{
  "arch": "coatnet",
  "model": "image classifier",
  "dataset": "telescope images of galaxies (Galaxy Zoo DECaLS)",
  "train_examples": 88335,
  "image_size": 48,
  "crop_scale_min": 0.5,
  "horizontal_flip": true,
  "color_jitter": 0.2,
  "targets": ["roundness", "bar"],
  "num_classes": [3, 3],
  "norm": "rmsnorm",
  "norm_position": "pre",
  "hidden_act": "geglu",
  "mlp_ratio": 2.67,
  "head_dim": 64,
  "fused_qkv": false,
  "qk_norm": true,
  "layer_scale_init": 0.01,
  "parallel_block": false,
  "inner_norm": false,
  "patch_size": [2, 2],
  "depths": [2, 3, 4, 2],
  "widths": [48, 96, 192, 384],
  "loss": "cross_entropy",
  "init": "torch_default",
  "residual_init": "none",
  "optimizer": "adamw",
  "learning_rate": 0.0013,
  "beta1": 0.8,
  "beta2": 0.95,
  "eps": 1e-08,
  "gradient_centralization": true,
  "cautious_weight_decay": true,
  "ema_decay": 0.995,
  "max_steps": 20600,
  "batch_size": 512,
  "epochs": 119.4,
  "lr_schedule": "cosine",
  "final_lr_fraction": 0.05,
  "warmup_steps": 1030,
  "weight_decay": 0.0
}
Rows from block 5, named by matrix and row number. Rows with one number belong to one neuron. Each number is 128 + 32 x the weight over its row's rms, rounded and kept within 0 to 255. All counts start at 0. Numbers have three digits each. After the name is the row's rms in percent of the matrix's.
# gate: MLP gate (model.blocks.5.mlp.gate.weight, 512x192), inputs 64-127
# fc1: MLP up (model.blocks.5.mlp.fc1.weight, 512x192), inputs 64-127
# fc2: MLP down (model.blocks.5.mlp.fc2.weight, 192x512, transposed), outputs 64-127
gate.313 088:083109188152161114186112174131111130147132114129151128151104161132154133082119121157197140116161175100131119110132153194132152131138186100199161169113092120200112074164123124101155107156103168
fc1.313 095:134142138126177125099141154105139086140155158098176093143161131173138064087141170149070124108149088162186186138122131121142160128122124111112153130144066084116149122148123086100166145137122184
fc2.313 097:109216146130117131146147171112105131141119116104107171153173120127147152157142167134180127157141121136107126115140101156091098089149066107108147121054098186098134140095138093087126143135124123
gate.314 095:046125155119101118080136141112165145148106110142100128146179187163103117074104071161122179103120170125176153124103109115105168125168147155171172097074160187119188131062161101139155135092127106
fc1.314 090:083176189105137131194126055090152058144160139092152170161163146119078123128085096125120179139146159185138135133097125151154159164122116137142169067158098186126137124159155122147172086115191096
fc2.314 083:110158131112089159107118180181137118072140141141167093088115186132126129141137183109089125104134096128119101119104164126124099072153128139063149123122186069117165126107153113119152124179141126
gate.315 091:132081229106126056156155100144125088133135119127163167119089119140173149052140085141160165106165178121152142161135155122107128161075139120101158121083133126195132107155145166161138127101124097
fc1.315 086:124117155078147142149103100099108109143094113148139105152177132212123131071162132117061136136100167172199182133082132083155134169148099137131151073103150139138103128088147139137139154150096109
fc2.315 095:178107131150146118165131126128091142146130150141135190092139165102137156124101149148145134149160184134099092123128090144098106098108052116095141116061121155145146098134129150053174158108089063
gate.316 124:160139120109133150217164105116100082116145146089159090129155083063102098192095163110138121160147118148033106158165136077118107142100060100121130119157131147083048123177114170155120107127147164
fc1.316 127:178172133102174133145107129154088191096173168160154124173206087111157115082216128086093138117111184150135231088125116132192151110162186131106117123060082089118109134077082079112148133153083133
fc2.316 108:113162097145119149130161091242131123122113147137141142077123118184160102107112134138092119111153090109129134149141163222130137115170123138137128106142158120123117112115161109132205109159134118
gate.317 112:160148122133073078023130108139172149168141092154114168142092099136129168107091137109221100140131171105091086131158178096120095089127116172072148149078155184128116163110184114155045087091115132
fc1.317 118:078170172150133102133129121130166102137221089190090144113075161105155106155104120102131114120080118140161100115138143107151178149141123132156174140114087143110160169091201089127126144124153088
fc2.317 117:039110148129174137185146131087091106107128148111121200141128000134116109158099126141108138183126113133174156115150098120104097115146070157092128137126151164121100117136133137124078125127121112
gate.318 105:074151152106146147117128075159101138118073150108137151124133157167067126137106121134121157093167158160117159109121150154138158068107098103154123141114155109166123169147128123135122191142070078
fc1.318 098:126147098138106089102090151141141085095091106188105172158104148213100133077099103139090156112101159161179104114099126102087127147091113137102124113148132179153155182111178110143137121131130143
fc2.318 104:089091131145093143143143144112098143126113124139113196151133094124201098211118089147111123097129128157119158118140115160143083130165000110062111145118147169131161098123112071087131131127119113
gate.319 077:087143178117074116066180144134139135119122087087168140140111091117123111110091191131142074201085156077083035108167113108129167090107105150196119089118116123146130141141129144161104079147110152
fc1.319 080:149168072104140143122108117152166127133152159097145117091142099164193111077158143108097106150158141112186112112157110161180108118111110098105101131068101158058148102180118059113238112133112122
fc2.319 084:157132091125136130154097136148095173105127170169129192127101112114190156196122119141095125122114144120163136150106142144124116193167081123065144161139208112111087115137167124087171082156135121
gate.320 080:111124202146179125179128112096123125131103119123112157119131147156130134095090138101144182082148157134123178104102078188128117145074140126165170161136144142139109057122124158132192116119112133
fc1.320 082:066132206117104107125091165135147101131145099137124203164125137169109143088161064116135155109111102119153144178130088102104106157152143134122146142148160136155123126077108103156153067116162095
fc2.320 087:109116149124142124198093173072184151148111095117136145114124131086162154117114174117110123117126095089136080139099091148135111067149033096095205110140119118146118119123125148110179098186138073
gate.322 110:134043221093166168131164134149107069148128119143101112129132119120108126122176094076178188090130106151121116074152148158145161200131129124110163145128134119160123129116178097152087086171109091
fc1.322 107:133120116098109120155114143164132124129112141126169156157138125148112103126135099139105131114134196145148180149097093132127148183108167119151101118096126125119074130171090138143184063148124139
fc2.322 109:146078103121126111128133106059133109139143122133112180187090126166166104173122067104105119118083097124131142159099145175131119126145150118069098117094093208151150144154077145155193124163161123
gate.323 098:159103175088144112163151095139148115128141112116112107107147153075148111181076149166139118118102108114085145153134112123116160055126074131158158155177151129124141071161096200139104150137175114
fc1.323 096:167081195085062102153090101144119119156112091137076158127096171098160120143118096095133127113075125105112129165072114101129143107126120149148131169154118145123194099108117131167193132187116097
fc2.323 109:161067114107151154093131141149106080141180124148121108090126200136158141135112134130169106110117096114112113117099142142100120158134104156134113149128209107096139156108123181137201122112153112
gate.324 108:127155196105132126160176077143102145130112132114121083086159146128193102102111123133150154109161081132078154104146037148154127106131101111161135121186149151130097082154125136151109170138135122
fc1.324 111:146075137133069076147095130120145081156088114148109156148076190123127083144104096134178101102091055084173134143094146128163165121142158141145095175209138128129119095103108191154116084165122124
fc2.324 108:141097118126138137082165142095162108142130088072131126121119162124121170164133144112153141143168163122088125133139124186118086132131090135123129119110150156090140118095083093098169148115107066
gate.325 098:129107161121084128061142155118105159151174109141116145181169143135090082079165087115118145119108119097161191108109149152181140201155149208121122151094090141139153096088116176118161090149129128
fc1.325 096:155113115104149112122116152133122156155100158167155178138099073086133117108172120131174189117165145089086131166101131137133109153124149151142121183143193086176073069159117136149082089138157121
fc2.325 105:132136138158154134131143184109154166151127128149133133179155149101174126146100147102124147112165110097106165097157146211128104095095086144111108143081086150115156126120142159104183104100109128
gate.326 096:116140191096148096135159117154078133112108100120118129095126067168164155084153139121129184121144166153089134118155107126140108099106138101122146145153141194167184164119132144182076145154157126
fc1.326 090:144121141140146161072073123153089086129139092172144111212147160182131064081120129148087144132101169171186187174058115100150154175154094150111164103124104119111136135092113141102174113185104181
fc2.326 103:129047113166142155116158148133140075118170134076151165166100085110183172198081128120169105136151114105100030135145130152122106086139054154134116170135117158112100130156154114123120114116137113
gate.327 100:088144232121162093093128072150116093130118152111141164155104123127165145057105092138114188134145106185161161099137076131126128156119130118176166129137133188145137127135131107162127150104141085
fc1.327 111:090160081130096146080144132084203164153129129148086171132090197171178095084153058159157135077110126151205157118070145108177179174183144177153150098139091137124142145078135083108166122162130127
fc2.327 107:120073095113102059115180148155126123158125156167168125076116192158103140083099104153080148108141105103124119137113121160160101190100145122139154114182158067133107102141118158101195151140176131
gate.328 107:154118202141134087185143105083119095145176147136164136148155075097096101156130182112132141169155105149052109176149133144128146205108095095144138175157158154142131110146109146118130108141196090
fc1.328 107:150134160118085112171135168157107137107140123180103122129133098076138084173237147090172118139117143089092172138082150100147141151177152142085099155115122138153122144083091124146123102151130163
fc2.328 102:110083161145139110111180144083105114112148121077112147113121072160113151157123183121152088146157134155124133114108131154102033146153133091079135114148152135086147132134135175081106157134068128
gate.329 089:146090130103141111072166152168133149133095129118126149133149160133168152113128110145115164078123119155179168124095054161129136146121138082136126155211165133074057113189131133164194136114145123
fc1.329 087:153066151107154144139110079205085128152077116119087104129150136085164092149148139117114157101167070135067203115130073139160148100188111088144090158177126078114148097152075107142148155141135111
fc2.329 097:140094145106202154150071133110109096104099131135122194192093122113168126149126146129145174126141135118102153114135109115102145144127084101091155137116121182113129143121119082059178104146117085
gate.330 112:160150109141113158175134121136155159093116140104134129094150112134102126179088175139120112192156137115102093092137123142127101173122118126135163114098098139060095149174166135104131112162118081
fc1.330 116:159116131087118156048140121182097167116064156119118182149174107155147164065137129105149139135116174130128168134140118115170121069134153182099110116106205168176134056106158108153110080148117137
fc2.330 126:138145096108132097160098118188101114136106133122154175157146092148156135183100185097138091132151156133150125100134126161106148113114115153181170124099196105149148149119123072142132135156102152
gate.331 098:173042159102186145141166075086077104133125142085129150140087115127111155139122203144145130129122153154158133129126145139127159065112058121159113152120108089083139066131089125107077106132196173
fc1.331 096:064118116111151121110086093166152051127107092118106140150101188158081065112125112124108194058122128171141113121113143115155167130114086119166121112185144170146156181123136161137142129125123096
fc2.331 107:186074129138105146164090178077094149127129113159065141075162159115105136114114105122128144113128101080069115186133123094148159164133102120141125135158120121110131065088115132135129138106095106
gate.332 071:095157203139115150109135124126135123120115121144099135128113147164144156092110101192159150082160135129086144155156097121115162139109135048133154124140158118170146105120081130132189168140109135
fc1.332 063:082145168127175115083111083102138104110162083164142100114158154154126102065139150099122155136101090194101185104123058132133171140155112061143151165158123142057108088195112149112136151151077122
fc2.332 081:103143125124141140148059162137135170150105150204138150161117159150205140141147196143118176074110157129131173116093065122123129208145082142091157117137142188102136098152173130103143131208101102
gate.333 091:134107145097064183124162135168162168119130138136151117091120149098134160102133137138106095120146080089095182140130102133150133095113103162137108136187101154150046096183107184099157082126099119
fc1.333 092:117133152132156097167108092122146049112105111101121129108121137071173142170146123137092158107146083107057105135156105140093117144146107066176139173207167115111154079198115163144117164113157122
fc2.333 106:146096061134127196177089128114106108103131132148099114131136121105186095189132082111141118120159167125167129106148116089085138087161053165131137131177198139123107095097110092143112096094113099
gate.334 075:092115152123121104070129114140150131126107154093120087179098125174107196057108136149110120116123118140133149096139108122110164148174095145139139097090109119095151123052109137128091154115144083
fc1.334 074:087117098112122166153135112143159140108157128105120127098148158133099102156123107105125113114129143155077124119110128117126175045152123065150107133157145145140134121184091156081159133106139139
fc2.334 091:125114137119165127133117164167153182142095140149144163088143165156230153171093140156149160101151163094161112139116092097155159122123049130094153118130174188092105103158158123137148088141100097
gate.335 087:102123126106094120054142114142118124145155132122148141128160185211136158121106113166068163110124162102154196127075135123142174077104061113132168120149161167114062110104190089083159156152086102
fc1.335 087:065132133131124066158117083118138170157103112084134173114060121125131127082170122116174105063147143112124157112133136125155115137152165121113095158145141107146129133191133163125090099129094103
fc2.335 103:201176138142215120135155101212115115129060116092104155063102157154216141064103151159133123123145102091141108120109079100176134175130156137100132155100150165102175180051137109114166094189112093
gate.336 081:107126176080093197100179112200138153104158113178143089143131118155128147116092110111117132089110137131120083118106079153160168131108090158163157112107137125073153115139128095103134173157142156
fc1.336 078:143207141107099180112118117160172117122094101118163116129097100185126169105120087081143112141118202163124084133094080128159111165079114072122083065152155174114147155211173107170159111172108105
fc2.336 093:170155110120109148118079081108151190104136106139124132129133173150162161201116151096104145149118160086105131161118129097106155065146092087143175112131145139125101109137119090124154083162088118
gate.337 092:075129111171090136202162109103157125087117144092147116114137146099048129197079170158083069178141140125111071178127142105087141132122075136173102067125118188065112133186142132117140069100160099
fc1.337 095:100095118145111139080131132118181158136144123115108174194167128155146164070125135144114118146119166137183176075146156164178117104090158176093169128046115183120169136079200043106124117167133136
fc2.337 101:138118093109095119143120111176116194148156084111127134123099134113248147191181154148114108093113135092168160139118116197150139148176088135139164124122145157125103142151149137118169079105092150
gate.338 078:069181132146085142155172184121145152101125158162164121102130137089146105167151150153168089133094120134144095105126096139154116157151161183162134158077060113151118145114105169157190147162084123
fc1.338 078:092117122142117160103169129169126080142097158096138199117140128117131159068105171135138133180143082125207087116134125161101105086142193151097151105130144175170140111132123081188068143108161109
fc2.338 087:188121095095187130167073159150152177093146096148105138100113083095194099128109165161106175126119166112135141105127086108138117135154092096118150102103158182129125102147124127131202149164094109
gate.339 095:148154115107117120188149112113097137131143146080136053167134120110086098169102155107127126171151137130061150147156089112088146140120086145100145142109121150068071163179090171154101092161145141
fc1.339 097:169168108092149134127101102123079209124140189119141161144171103123139127052181166093130125147129222164125245141128129114175125126136165184091153140041100143151132116131142093128095098130125183
fc2.339 100:135141083170146107132157129219104145161149150119185085070133186130191088161117128114147149126105125134148104100157142175129117089183156130166099110121198105104187112114132140155204088172178120
gate.340 105:105121183119113167046138154170160158106091150133161162173148131146141224112139070127149124114144164098148111133108172156160153080123099149153153082107149150132110142111171151123135115120090107
fc1.340 118:127119153135137178019133137094138075132129117153112109136134171209139179127102087128105081060096151134190100065111170100153155109099115117112115078119152111110162157120194115105114151162123128
fc2.340 110:111138146150157130142160114158121124136150222087076110113167184154164130120171099142125082104142114094145082134113107090152136127132152119063115158098116107058086147112180151098239147147138144
gate.342 082:120126157088175089073150100161136132154113124112135174133159125166191100074095121113128170081104171135163162135105059123153145115107103129183176141130103165118119103107093146164188144121086107
fc1.342 082:139067174114176130140087106177122069134129124098128124114115149107148117119097112149178190113185118139118100150094147122152154107113097090173148119173086060206123129140068118154120158132130156
fc2.342 096:107097115142154122216116194112151140124156095144093154161102139068167157117135115146133099105122132087143097134092086109137137127150051158073176118142101172100127109159144118122168097155106087
gate.343 087:146160149095100116068148168169120166111142099089144146123113105163069186129164146099178151152132138126105102149161150112138113064121082140112100140071087152190124161095151135150116049114197137
fc1.343 089:174092129156141159163133130160087143131156189110202121154153094120111146173129147147090172152165119136057178168138070114172115143105131102089146114163158101070041058155068141130136130126121157
fc2.343 095:104157114111122115084143179218139144144152084117184114106074175079181154137126116103146165106096155140147130141061149128118136127138159167162115110135158139161131176079162115141161135153109172
gate.345 083:105113191125128161108165140103120070108132087107133113138131095160045084114114169084064187135106150195120115135094115062113166082085045149117147082117108160126124160157164170157169127137160119
fc1.345 080:124094152120104182119114120155178100144169146164093132165114168111097106106146091139088071097094107122156144174101180132125178073125131213124127126116136153137136135021138089148156067156180147
fc2.345 101:088119097089108093183150123146133167090105164141117184128137129127185116137139161148085138070070087122151123115066151120131140131141087150093141151131134152181121088148170127103188077170153146
gate.346 086:137174146118169153113159085130109142136131123137118153122097166145148189119132099105144159108166139150166087087123094162125150138119087133151153151103137135119118168134100106142144199091121051
fc1.346 089:090156104163131147039092085138168226127105114175107163147107171164148130086137040152168095074084145171182154102071129112121144128149122154092126128121079120140145171128134092122159156135059117
fc2.346 091:105049156134156195144132149170142122137094096125113135041149147125184178058084124146132122091152088110209103117084111099157053124133150123093169136108159161100165152133066100083183098151118164
gate.348 098:135203169124179177134154087151070159114061150132152081085175116135132106108101156129104123141160064159089158133157065114142106081139063122132082112170130122111098089154081185160142172144076092
fc1.348 097:146092114154110134175163161088195080174105133125158082099113111099091104181180128167117098135110107097118138184116158138084109120139141191126102121099156135112092103136133174109148074109105131
fc2.348 107:114113153110119114113139142191106134101135124149100231143125152139182110167138114125166157108107118103161151150109132098087158133171039117165128148121142164086156113153120128109127080109124114
gate.349 099:184162150129172126120114098111095106083128107092155123113179106140082111156115189142087100154121184185082151128093103092117117105138090107068104082128140159096123120134133138126113091097095178
fc1.349 103:163082134168069045108109124077137050151111094108136147141105112107080051162080119118111090168088100107117105153101132078130129141120172208160074132150135200106102078138144158121124101138138127
fc2.349 104:168174144183147129100183111124127153129144125118160127093168162125093111132114112158080155149158145116101152137133110110159126085170163134133142113106146133106144120120156146134255182125103084
gate.350 086:113174104136161111174155127052153084113155132079128077076166129125169132154128138142087067163113155124113125111103078170072156096085097079208146146112097139048125169227095104101162159114098129
fc1.350 081:127175134095129200116188151098162188132125159118141167158193121136115133038166145119123097115106122131165167092098176154134109132174187166144122108094118157088143076113175091100096076098072117
fc2.350 081:134234126101153144165104174176135159086129133126152136107090164085228130173128134138180150057142135137112148123113152148135157080168131141180113127101161190130151132124124104106182087132093113
gate.351 095:109192185103115150068105109108128177125131119162096122192159157208179156049130068160147123106128181143201121129111077108133141196122156102133190117128154155143216151081140117101125133102107069
fc1.351 088:093155182081138114173092106189116128144082159122125150128128128150137184128087115096176181142154131141129106112126160126174106099108153043197141138161120117184165181159114178157046103145100078
fc2.351 099:075078153107171153224106140164134180127155125113134195077137145114238077123101144093124117088154145121146110116109012153140127096161094121052151107156129204073135092097187140144185125133126082
gate.352 104:125182157132113096140108117107166184135098124107196179113178098163213165019157174118156159171157165138088171109135110148139089122096174071148139107148146175167109066130140139135072103117181097
fc1.352 107:194067131081112115161094122126087145124105094139146135133099133146110126184151122066181094071139111091097135125129137146144165150127127169080071138177165118149052128092057144157077075179142155
fc2.352 080:077133126147131143112144128132134109118087107140134125108163158097124152129162155111140145111142142110100123147113158143120215084110193105034131102122140113123134103078115182130127136109095108
gate.353 107:148115098149109098184163087072170112104095110114123088146141109132124101184115118140120099186148130123025079153153105130067071185086070127104077081151124170110074161203116171173109078158159115
fc1.353 119:118144071122134130119168136150094190120175170137125181214154097180180113069153144110114124174135160167117202135135103135163110076124220197112133136049118132129166108022115103125143078108071145
fc2.353 105:124157127146118135129156146199141104125138138090158155090145164095158098116120161147096130108138077145105174113152158198131145086154224136210134140154139101123163128080098102112178105132143116
gate.354 072:119065240140157158154108115169176036104114088105170123162127059072088130141136113132098173159109151093074100175093138111118094149143086105174123085128196163177104101123129132185077089093162105
fc1.354 070:065103111146123212063114190128183121092155152146159111149127136175167127067170134092097182119118159118182100067117112156168102093160148177161137126067075086148108157062170087129126135104123128
fc2.354 085:145206128126150178136145180210144170112083085154101180179137145111199142136132127125154120106122224096184147109119110164107136114127061146108126136111154166089131087108132149116197138185151114
gate.355 087:098056185150079098180113117135108095154123127100136147165105129081115120142138119156200093166123115145139105184084159097129132141127168155114152160094116189205187128132137115159122074117121131
fc1.355 089:082197088123099183130157106110109155102213166131168141110177084158187109134131183095136099129134129155102191103147090174143084151173151164126117131103058138081098129147074087130121148170122120
fc2.355 096:127142181160151147104146120169120125107160146105146122110160154142170107147148172097146125157146161089117107110152112108131074165086135157120166133102170197118158129116100115116198148117073113
gate.356 094:057108168123202132118098138116165109106135101094093135151145144209092125076115121108062148129137171201171119122126111142111137125120099086195156096106101124141175151134169080096156126131079098
fc1.356 098:047187139124072100113157122101203123170136151134112177144096141151181172088113114132117119145145159134133099090127112163101144097104195134144185111102150204149196112085130108132191141103135101
fc2.356 099:111127156108126179116153142117151138103170131115112038091107183113099113124175173132098136096130109111158116101121083173105083130159190110118123069134051022140183102139139112129225122129160136
gate.357 101:130137177139062068159152121114123149167124135109124128215123103112089166094103141139184105139100102120096145117121133168136142168116132151116168169129070163129137150154138177110066076141224112
fc1.357 103:153137110140132088111109120170071168144173147154110141150173124095169064080174164122132163125119149149099215149125134098148135116146144156083160194118137096143130143095065106135168117137144157
fc2.357 093:146191124170141074167191122077107110119126133134137065092183176139130093131068111103125084113158090142142131143144134215137098127128164082143106128137123096080163134116126134134229136109115099
gate.358 076:089137080121120153183116087148138176094114115151119152112123057152142122171143167086139094158126202158075113128158079173116164105112119098185119138108119154079156101129193171168126139114102066
fc1.358 075:159157121121105125086118101172130175107148140181124126131120131125187107126155150082173094144078128105122122185058113095175160057160184155089123126096141156133205089092093056134128151134109195
fc2.358 087:128092142126180113137125166168100132108128145115175197098144157112185147144129198138106147188146122117116164131119078101107077141128100137159147123122208168123134098060124119126165157129096134
gate.359 097:093167202143174095198124141174084177142149102141131054093146127068110125149176134170149159154170074131040166199145120158119127099134101071168130149141097114142090136115074151105100194133188149
fc1.359 096:156118155129119116242134176062159097137202103157080121084083106059073101198138097134123114125100088115065140112126148139136181172148084117153106121106097160107091152154146074118118136119148134
fc2.359 105:133135112099146138149120100102138163126116148126154077167151130112153157171123123128084137139134199136087142149072106100126071121090114098108116148159154104134113114109138124131204164125116098
gate.361 081:088170167114126125119146191069117106098150125184097152173151065155133073139151082136163105130136151104153135079108123172161140176157128139165134161086050085147206141101172129101153099181095146
fc1.361 072:089137166141115107120129127151081160137120134071167143117165099133204124054190132089153171177132132127099140090150076162145127106107207095121146122096109159176161096133159098175073103135158160
fc2.361 084:090146096133178181074127128138148170108101168161167112090136160130184149202142154131126135106143154123086098103099141068139112119103189141115153153121177190078120161075145129076173132139121112
gate.362 120:157170107103123188164140037142125181130069126092147142115186115139208195107159198124100153163135183141108154071133089152141124096090146100108129070143138168088084047186135108129079114145137143
fc1.362 118:187108150110122107141126097134104110114126112103118163139138119181100147173093154095132056092106140131142131141072134079163163130129114126076079123156157154107033124157085111156121132155135159
fc2.362 096:134104157141122117071176092163131140118146142080099144087142194107104141094161109120170126098129123108099100150139118187113143102158209169000159147139182152111106149102158150124150135102054096
gate.364 089:131169205094145139100125114171113180094125107110192128134128097114195173113074192119153192172137152141114109095183074154137149116077108098170134145158135161118092096131127173148111102156168142
fc1.364 097:171108149114048105173111115132126135114157092139116131108144108124089080173134112082180061120111107077090127189078148115189166174132159196118115116167114165110127135078102116119045062189139184
fc2.364 090:166125103128146127106202174118142121093133150128177095090107152124128132096160139128173105162109178161100119121141057129106136126163241108033134155074168140090149117112114127079205190112081156
gate.365 111:072075178110149161146114120047123024121162096146118120161112137105064118175133133109130141092119056162144090088101146124138153185171125170137118095128118122136152160052152071166119121160162099
fc1.365 116:134153200123129133017158145102138131142160140156083117189088141146136149053128055130188097139172121137145126089134199190177146140127121141142139154128108126151144147121139125134103142129159087
fc2.365 113:128165148150112097191148133202149144137080159163092101152147099095087107098115153164107166130096176153137133120134094092136121153132119154124175117119084049131148138156153136155139126138156120
gate.367 112:050142167129127136079112167131169077113135103121142099191132183206070112104096133149091138113132109167234095129104157088107177146169067100196141061101067099120146178071141118121143142110124159
fc1.367 110:044213141108138122123145115142133163136113124112135104105088137156184134109110057118158163145166119096122110132160096188164098141132089094174131142164107119140119133151095181162163183110078072
fc2.367 100:101133126098135115114172146141207082158081142153147089159125201118162102144130119120153136103146137102132127114167138255137154157139178138124117121076098163153096140101159082095149074098107179
gate.368 108:167168174106134113145145109119111122140121140098145089157127080140116124139104130100174090157154151132036110158116109138139113158102052114122106150162112123144116130169128147155108090136176157
fc1.368 114:160128086128188141117093141132067187108147145110126148188155126117165081045213167113159120120125189164089247143124135101128127113174140147077115150100095098157101112079071082084101107161098166
fc2.368 106:167119131145101124158228128173143095157132107126165139100144150142164107140084158137104109144130107129156099139183151227117090081147112132170110111124150105109180106121125110108216119133142104
gate.369 136:124113148084095153091130128122183151095112086161133155079083183162152114158136092088141089076091103092196089121073138139182181145166117083161103119126144146117160146140124162143170179158054124
fc1.369 132:102125162055132104142129112122137087174117132103155135116125118132129158157106123031116158134154140132117086122145134138196116134125105111149115126146156168105099095130152112179065083179164116
fc2.369 103:124168133119108104174255134022117135130139108098138150121149022104116159115098132112127148159103138139126119135154130209096060106126128133066115106125134120133140136151120122145133128126141108
gate.370 099:102180149088108163105110093106131139113101085155129105080078121133102162185069102130126139124138203176119135100138133166149154140107100090150170141090143134133156156188149135139138133118163094
fc1.370 096:148101111151101111091137143129181126097109116179085165122083143162095154150118078125104098089109157076143114144108148121085125094121124186140150083142162124114154181063160125140125100141161121
fc2.370 096:131143151144150129167102099158135171113126147108078202141104120086181129181109122145152114153102089114137166138099119157126047127156078168059107120170149175131049156074149085127089142113107140
gate.371 106:048154156134112151126203099109163121176128140122159159188117145144143150064142156106143155129103179138137124096165125170169142147094135147194169111071123130112182109152163064099138076128140079
fc1.371 113:126120163117148147124117143092121111101132143116155111156153148120105109098141152114121075138100116139122127131101163109158122137200147167074113093065023093120171125109082051126128131172108158
fc2.371 113:129178147124100105109118115158071174083088130086108140148100046115126100135134112109161120139092121120101133139139113140073099085148099092073125093121128146142094131088127112143101146163117121
gate.372 083:129185197098148079177132152120123182128183090164107108155180151133161118068113143102183125079110132163138197168139113126138109179116114130145147172093044148163155077079113089153110137157111122
fc1.372 077:180153150108138099098128107165150141163125069155089175182138097115136149109085118119183179164159146111131090137112124123125127184115182071110138181117110122203135101165090147158146111139118085
fc2.372 087:136111112137137118130130177119070171137169132123110099119160163129136174172135137146108095067153131136145162089155091121121173111121121082141131151135118126110137131090167135141169099139105123
gate.373 138:135112124093154115175130108112090128086112092115122134150161137136083122163102160049166114096139067164119117116130110129165147150162110143129094100130118138082108108117094184173104168169110084
fc1.373 141:116051146130130080128119091110087133121149140093108176138133150048107075139153126118190148135155112142099161107127114141131133111167217164170116140106084080152175156107096142155131105133110141
fc2.373 122:124132109129115118112089158109169051159179100153144146076111206142103115096095121137147151102137126120099128101115129106134149130142195156213124111092152101074148113135104139129160066091128147
gate.374 128:104170121133165160145136131092139185124187125066180133165164083160155171071181191121136119129142171179147127115150159133094110163156138070138121113068060126135147164121101100143065091122152114
fc1.374 118:171131149092108123109125131132102115087078092135119109105088157178080124146105127119148098112117131137148107162096120091161160115128056086057085111161190095128069131157099166154129123153117129
fc2.374 099:140118113118087119174165140116112156132069127155106039169149227134123114110148148136117088091100142126129129136111145164106190111093106097138116154120030069124111135131133120134101146147087139
gate.375 090:128192147072154166093103073191160154125122088141148153085134130170135142088111181115154154129104140154122114085135110124135127015118109122077130121161139166140156151155156132194125150175124168
fc1.375 091:088192166152077128106153137162188103160139103196133135136123115144164128047114076152152126152125144151110110143128178149082110098143168145154136137099120166179177188046186121101088139114169095
fc2.375 102:073142121160119146181099193109170099163056138132111178072145085136180142111131170158098101092132114082152164092085123113125162077109115137134200140103118192123106122153182181066119113121128102
gate.376 130:152180112123144172110153157099145150120132154149138071161145141153129131098123116094086107106111128123116130071111134148158121062161056104131104116093093069087111124109124134121142164161148111
fc1.376 132:106104137114080087070139122129154102159110124137100118108048179175123140140098023160136136109124064077175116111124142134117148116124130064152154189166117116144153184135162178107142152100126102
fc2.376 101:162155130124136130133084153121136087069125150136143127069125139128093153115136113112124148096131121157116108123136119048153227094110204139180121128126157215119133172117102177135106140154146120
gate.377 072:144103124126113159087167182131101130118161106128139051117156096094066084126173119129169170102166145109166111176159111160120132097114071189075172112171171080225070113097067109123107088142115117
fc1.377 061:146107145151090119123136139116124151127079135122156168142168157126130097183187161161164098141059107133154130190102174138134095177125082129130089164108179081139089070150097119115164096191089212
fc2.377 083:113129104078185123146095140157139155097125144140111172118128112106175136141155178147157152125150172117165155130122139123088123170146121119109149115076135201088153113155181077094168097171123090
gate.378 095:098094230115167156135147131144125089124158164106098117091141100066174144184174155106139182134137077118055101102141096137182123150133158131113098175161118135166097162132111153170124097198174154
fc1.378 098:159049135107128129099115137128108078116128133092158191158115136172088105155116135122095127132141173123143147147089147121124126162145128144143151117124157119089088107111108183127196021168144145
fc2.378 110:071142153136134141153150103087148100150092155127187200129136115088174175155132117105087110133106206090113140108121120186141111146144074155071126133098166165122147216131152135110167120092166165
gate.379 100:104157149080118134153125121124153092123162078088121107094084127122177178128105124086095146085142192161117057097120130148162151110083077107195161100153144165101138144213131170150151128139157084
fc1.379 097:138108101128103137053136132181198088165114101178127131136081132175130100100137072167072130144099153143175122147063077104126156089128101183112126118137192183111130110100179089139191155108118158
fc2.379 104:134137124083089126150118143103134168177159129143122131080118154141121115100056139135122130119098163132099170105141103192137115150072101089145130093174077113180134121135161130153183096105163121
gate.380 093:128156214071132153175181156132131099142133118146107094094091129044125157143149112138139159155148135089066130175149152147126166107091108076160107137087158145144135119076157147146128109130167135
fc1.380 094:126118103113082180070150182088159131140133134191125096160149159151109069131162108082094110095070159108161189123072155127159140137135110207126153088084104144080106114144117113091153098198124170
fc2.380 102:165114138111131127117165114187069134137136109085164238173123081064129121168114116122135088129121131112141089112137084178116119064082119144105185146148166161109115135189169106142134149130116144
gate.382 095:101087128116136146095162182141153145129128132163113181157094182155130151104110115131145150096097146148178128149072143137119144154123181168163160154134151175104126096092126124081154121131126072
fc1.382 095:159105172098137107145128056186074076129109142095121188107121082095170119117165138135163173149133181150125163134147084135134112034124161130084165175158178145183106105165115124154055097115151145
fc2.382 103:156055151115176153175125141116093207131089133143123166140142149107255131126137159109118122098176172085120151100117105111136128158107068156026126122119113158042150107186134154128169158156087139
gate.384 102:152104140137118138115147094118132072120103133104119072049122144130168128185082175121063111127137116092145109096137090117130171074076055075150142151160110118097054136210103215130176125138118131
fc1.384 106:117141125114088138074090116155091106089152131106129106127085158112215109054154124148110107109123074132174135131091167070102156125152150143157112170127137135157145117163142193175184104108134140
fc2.384 109:148119157131148097176121173186094133116127155116128180100097081136093088206133116126174133099180085170090092093124086118143129151128187176140160125180180079164116156151117158144151125108125087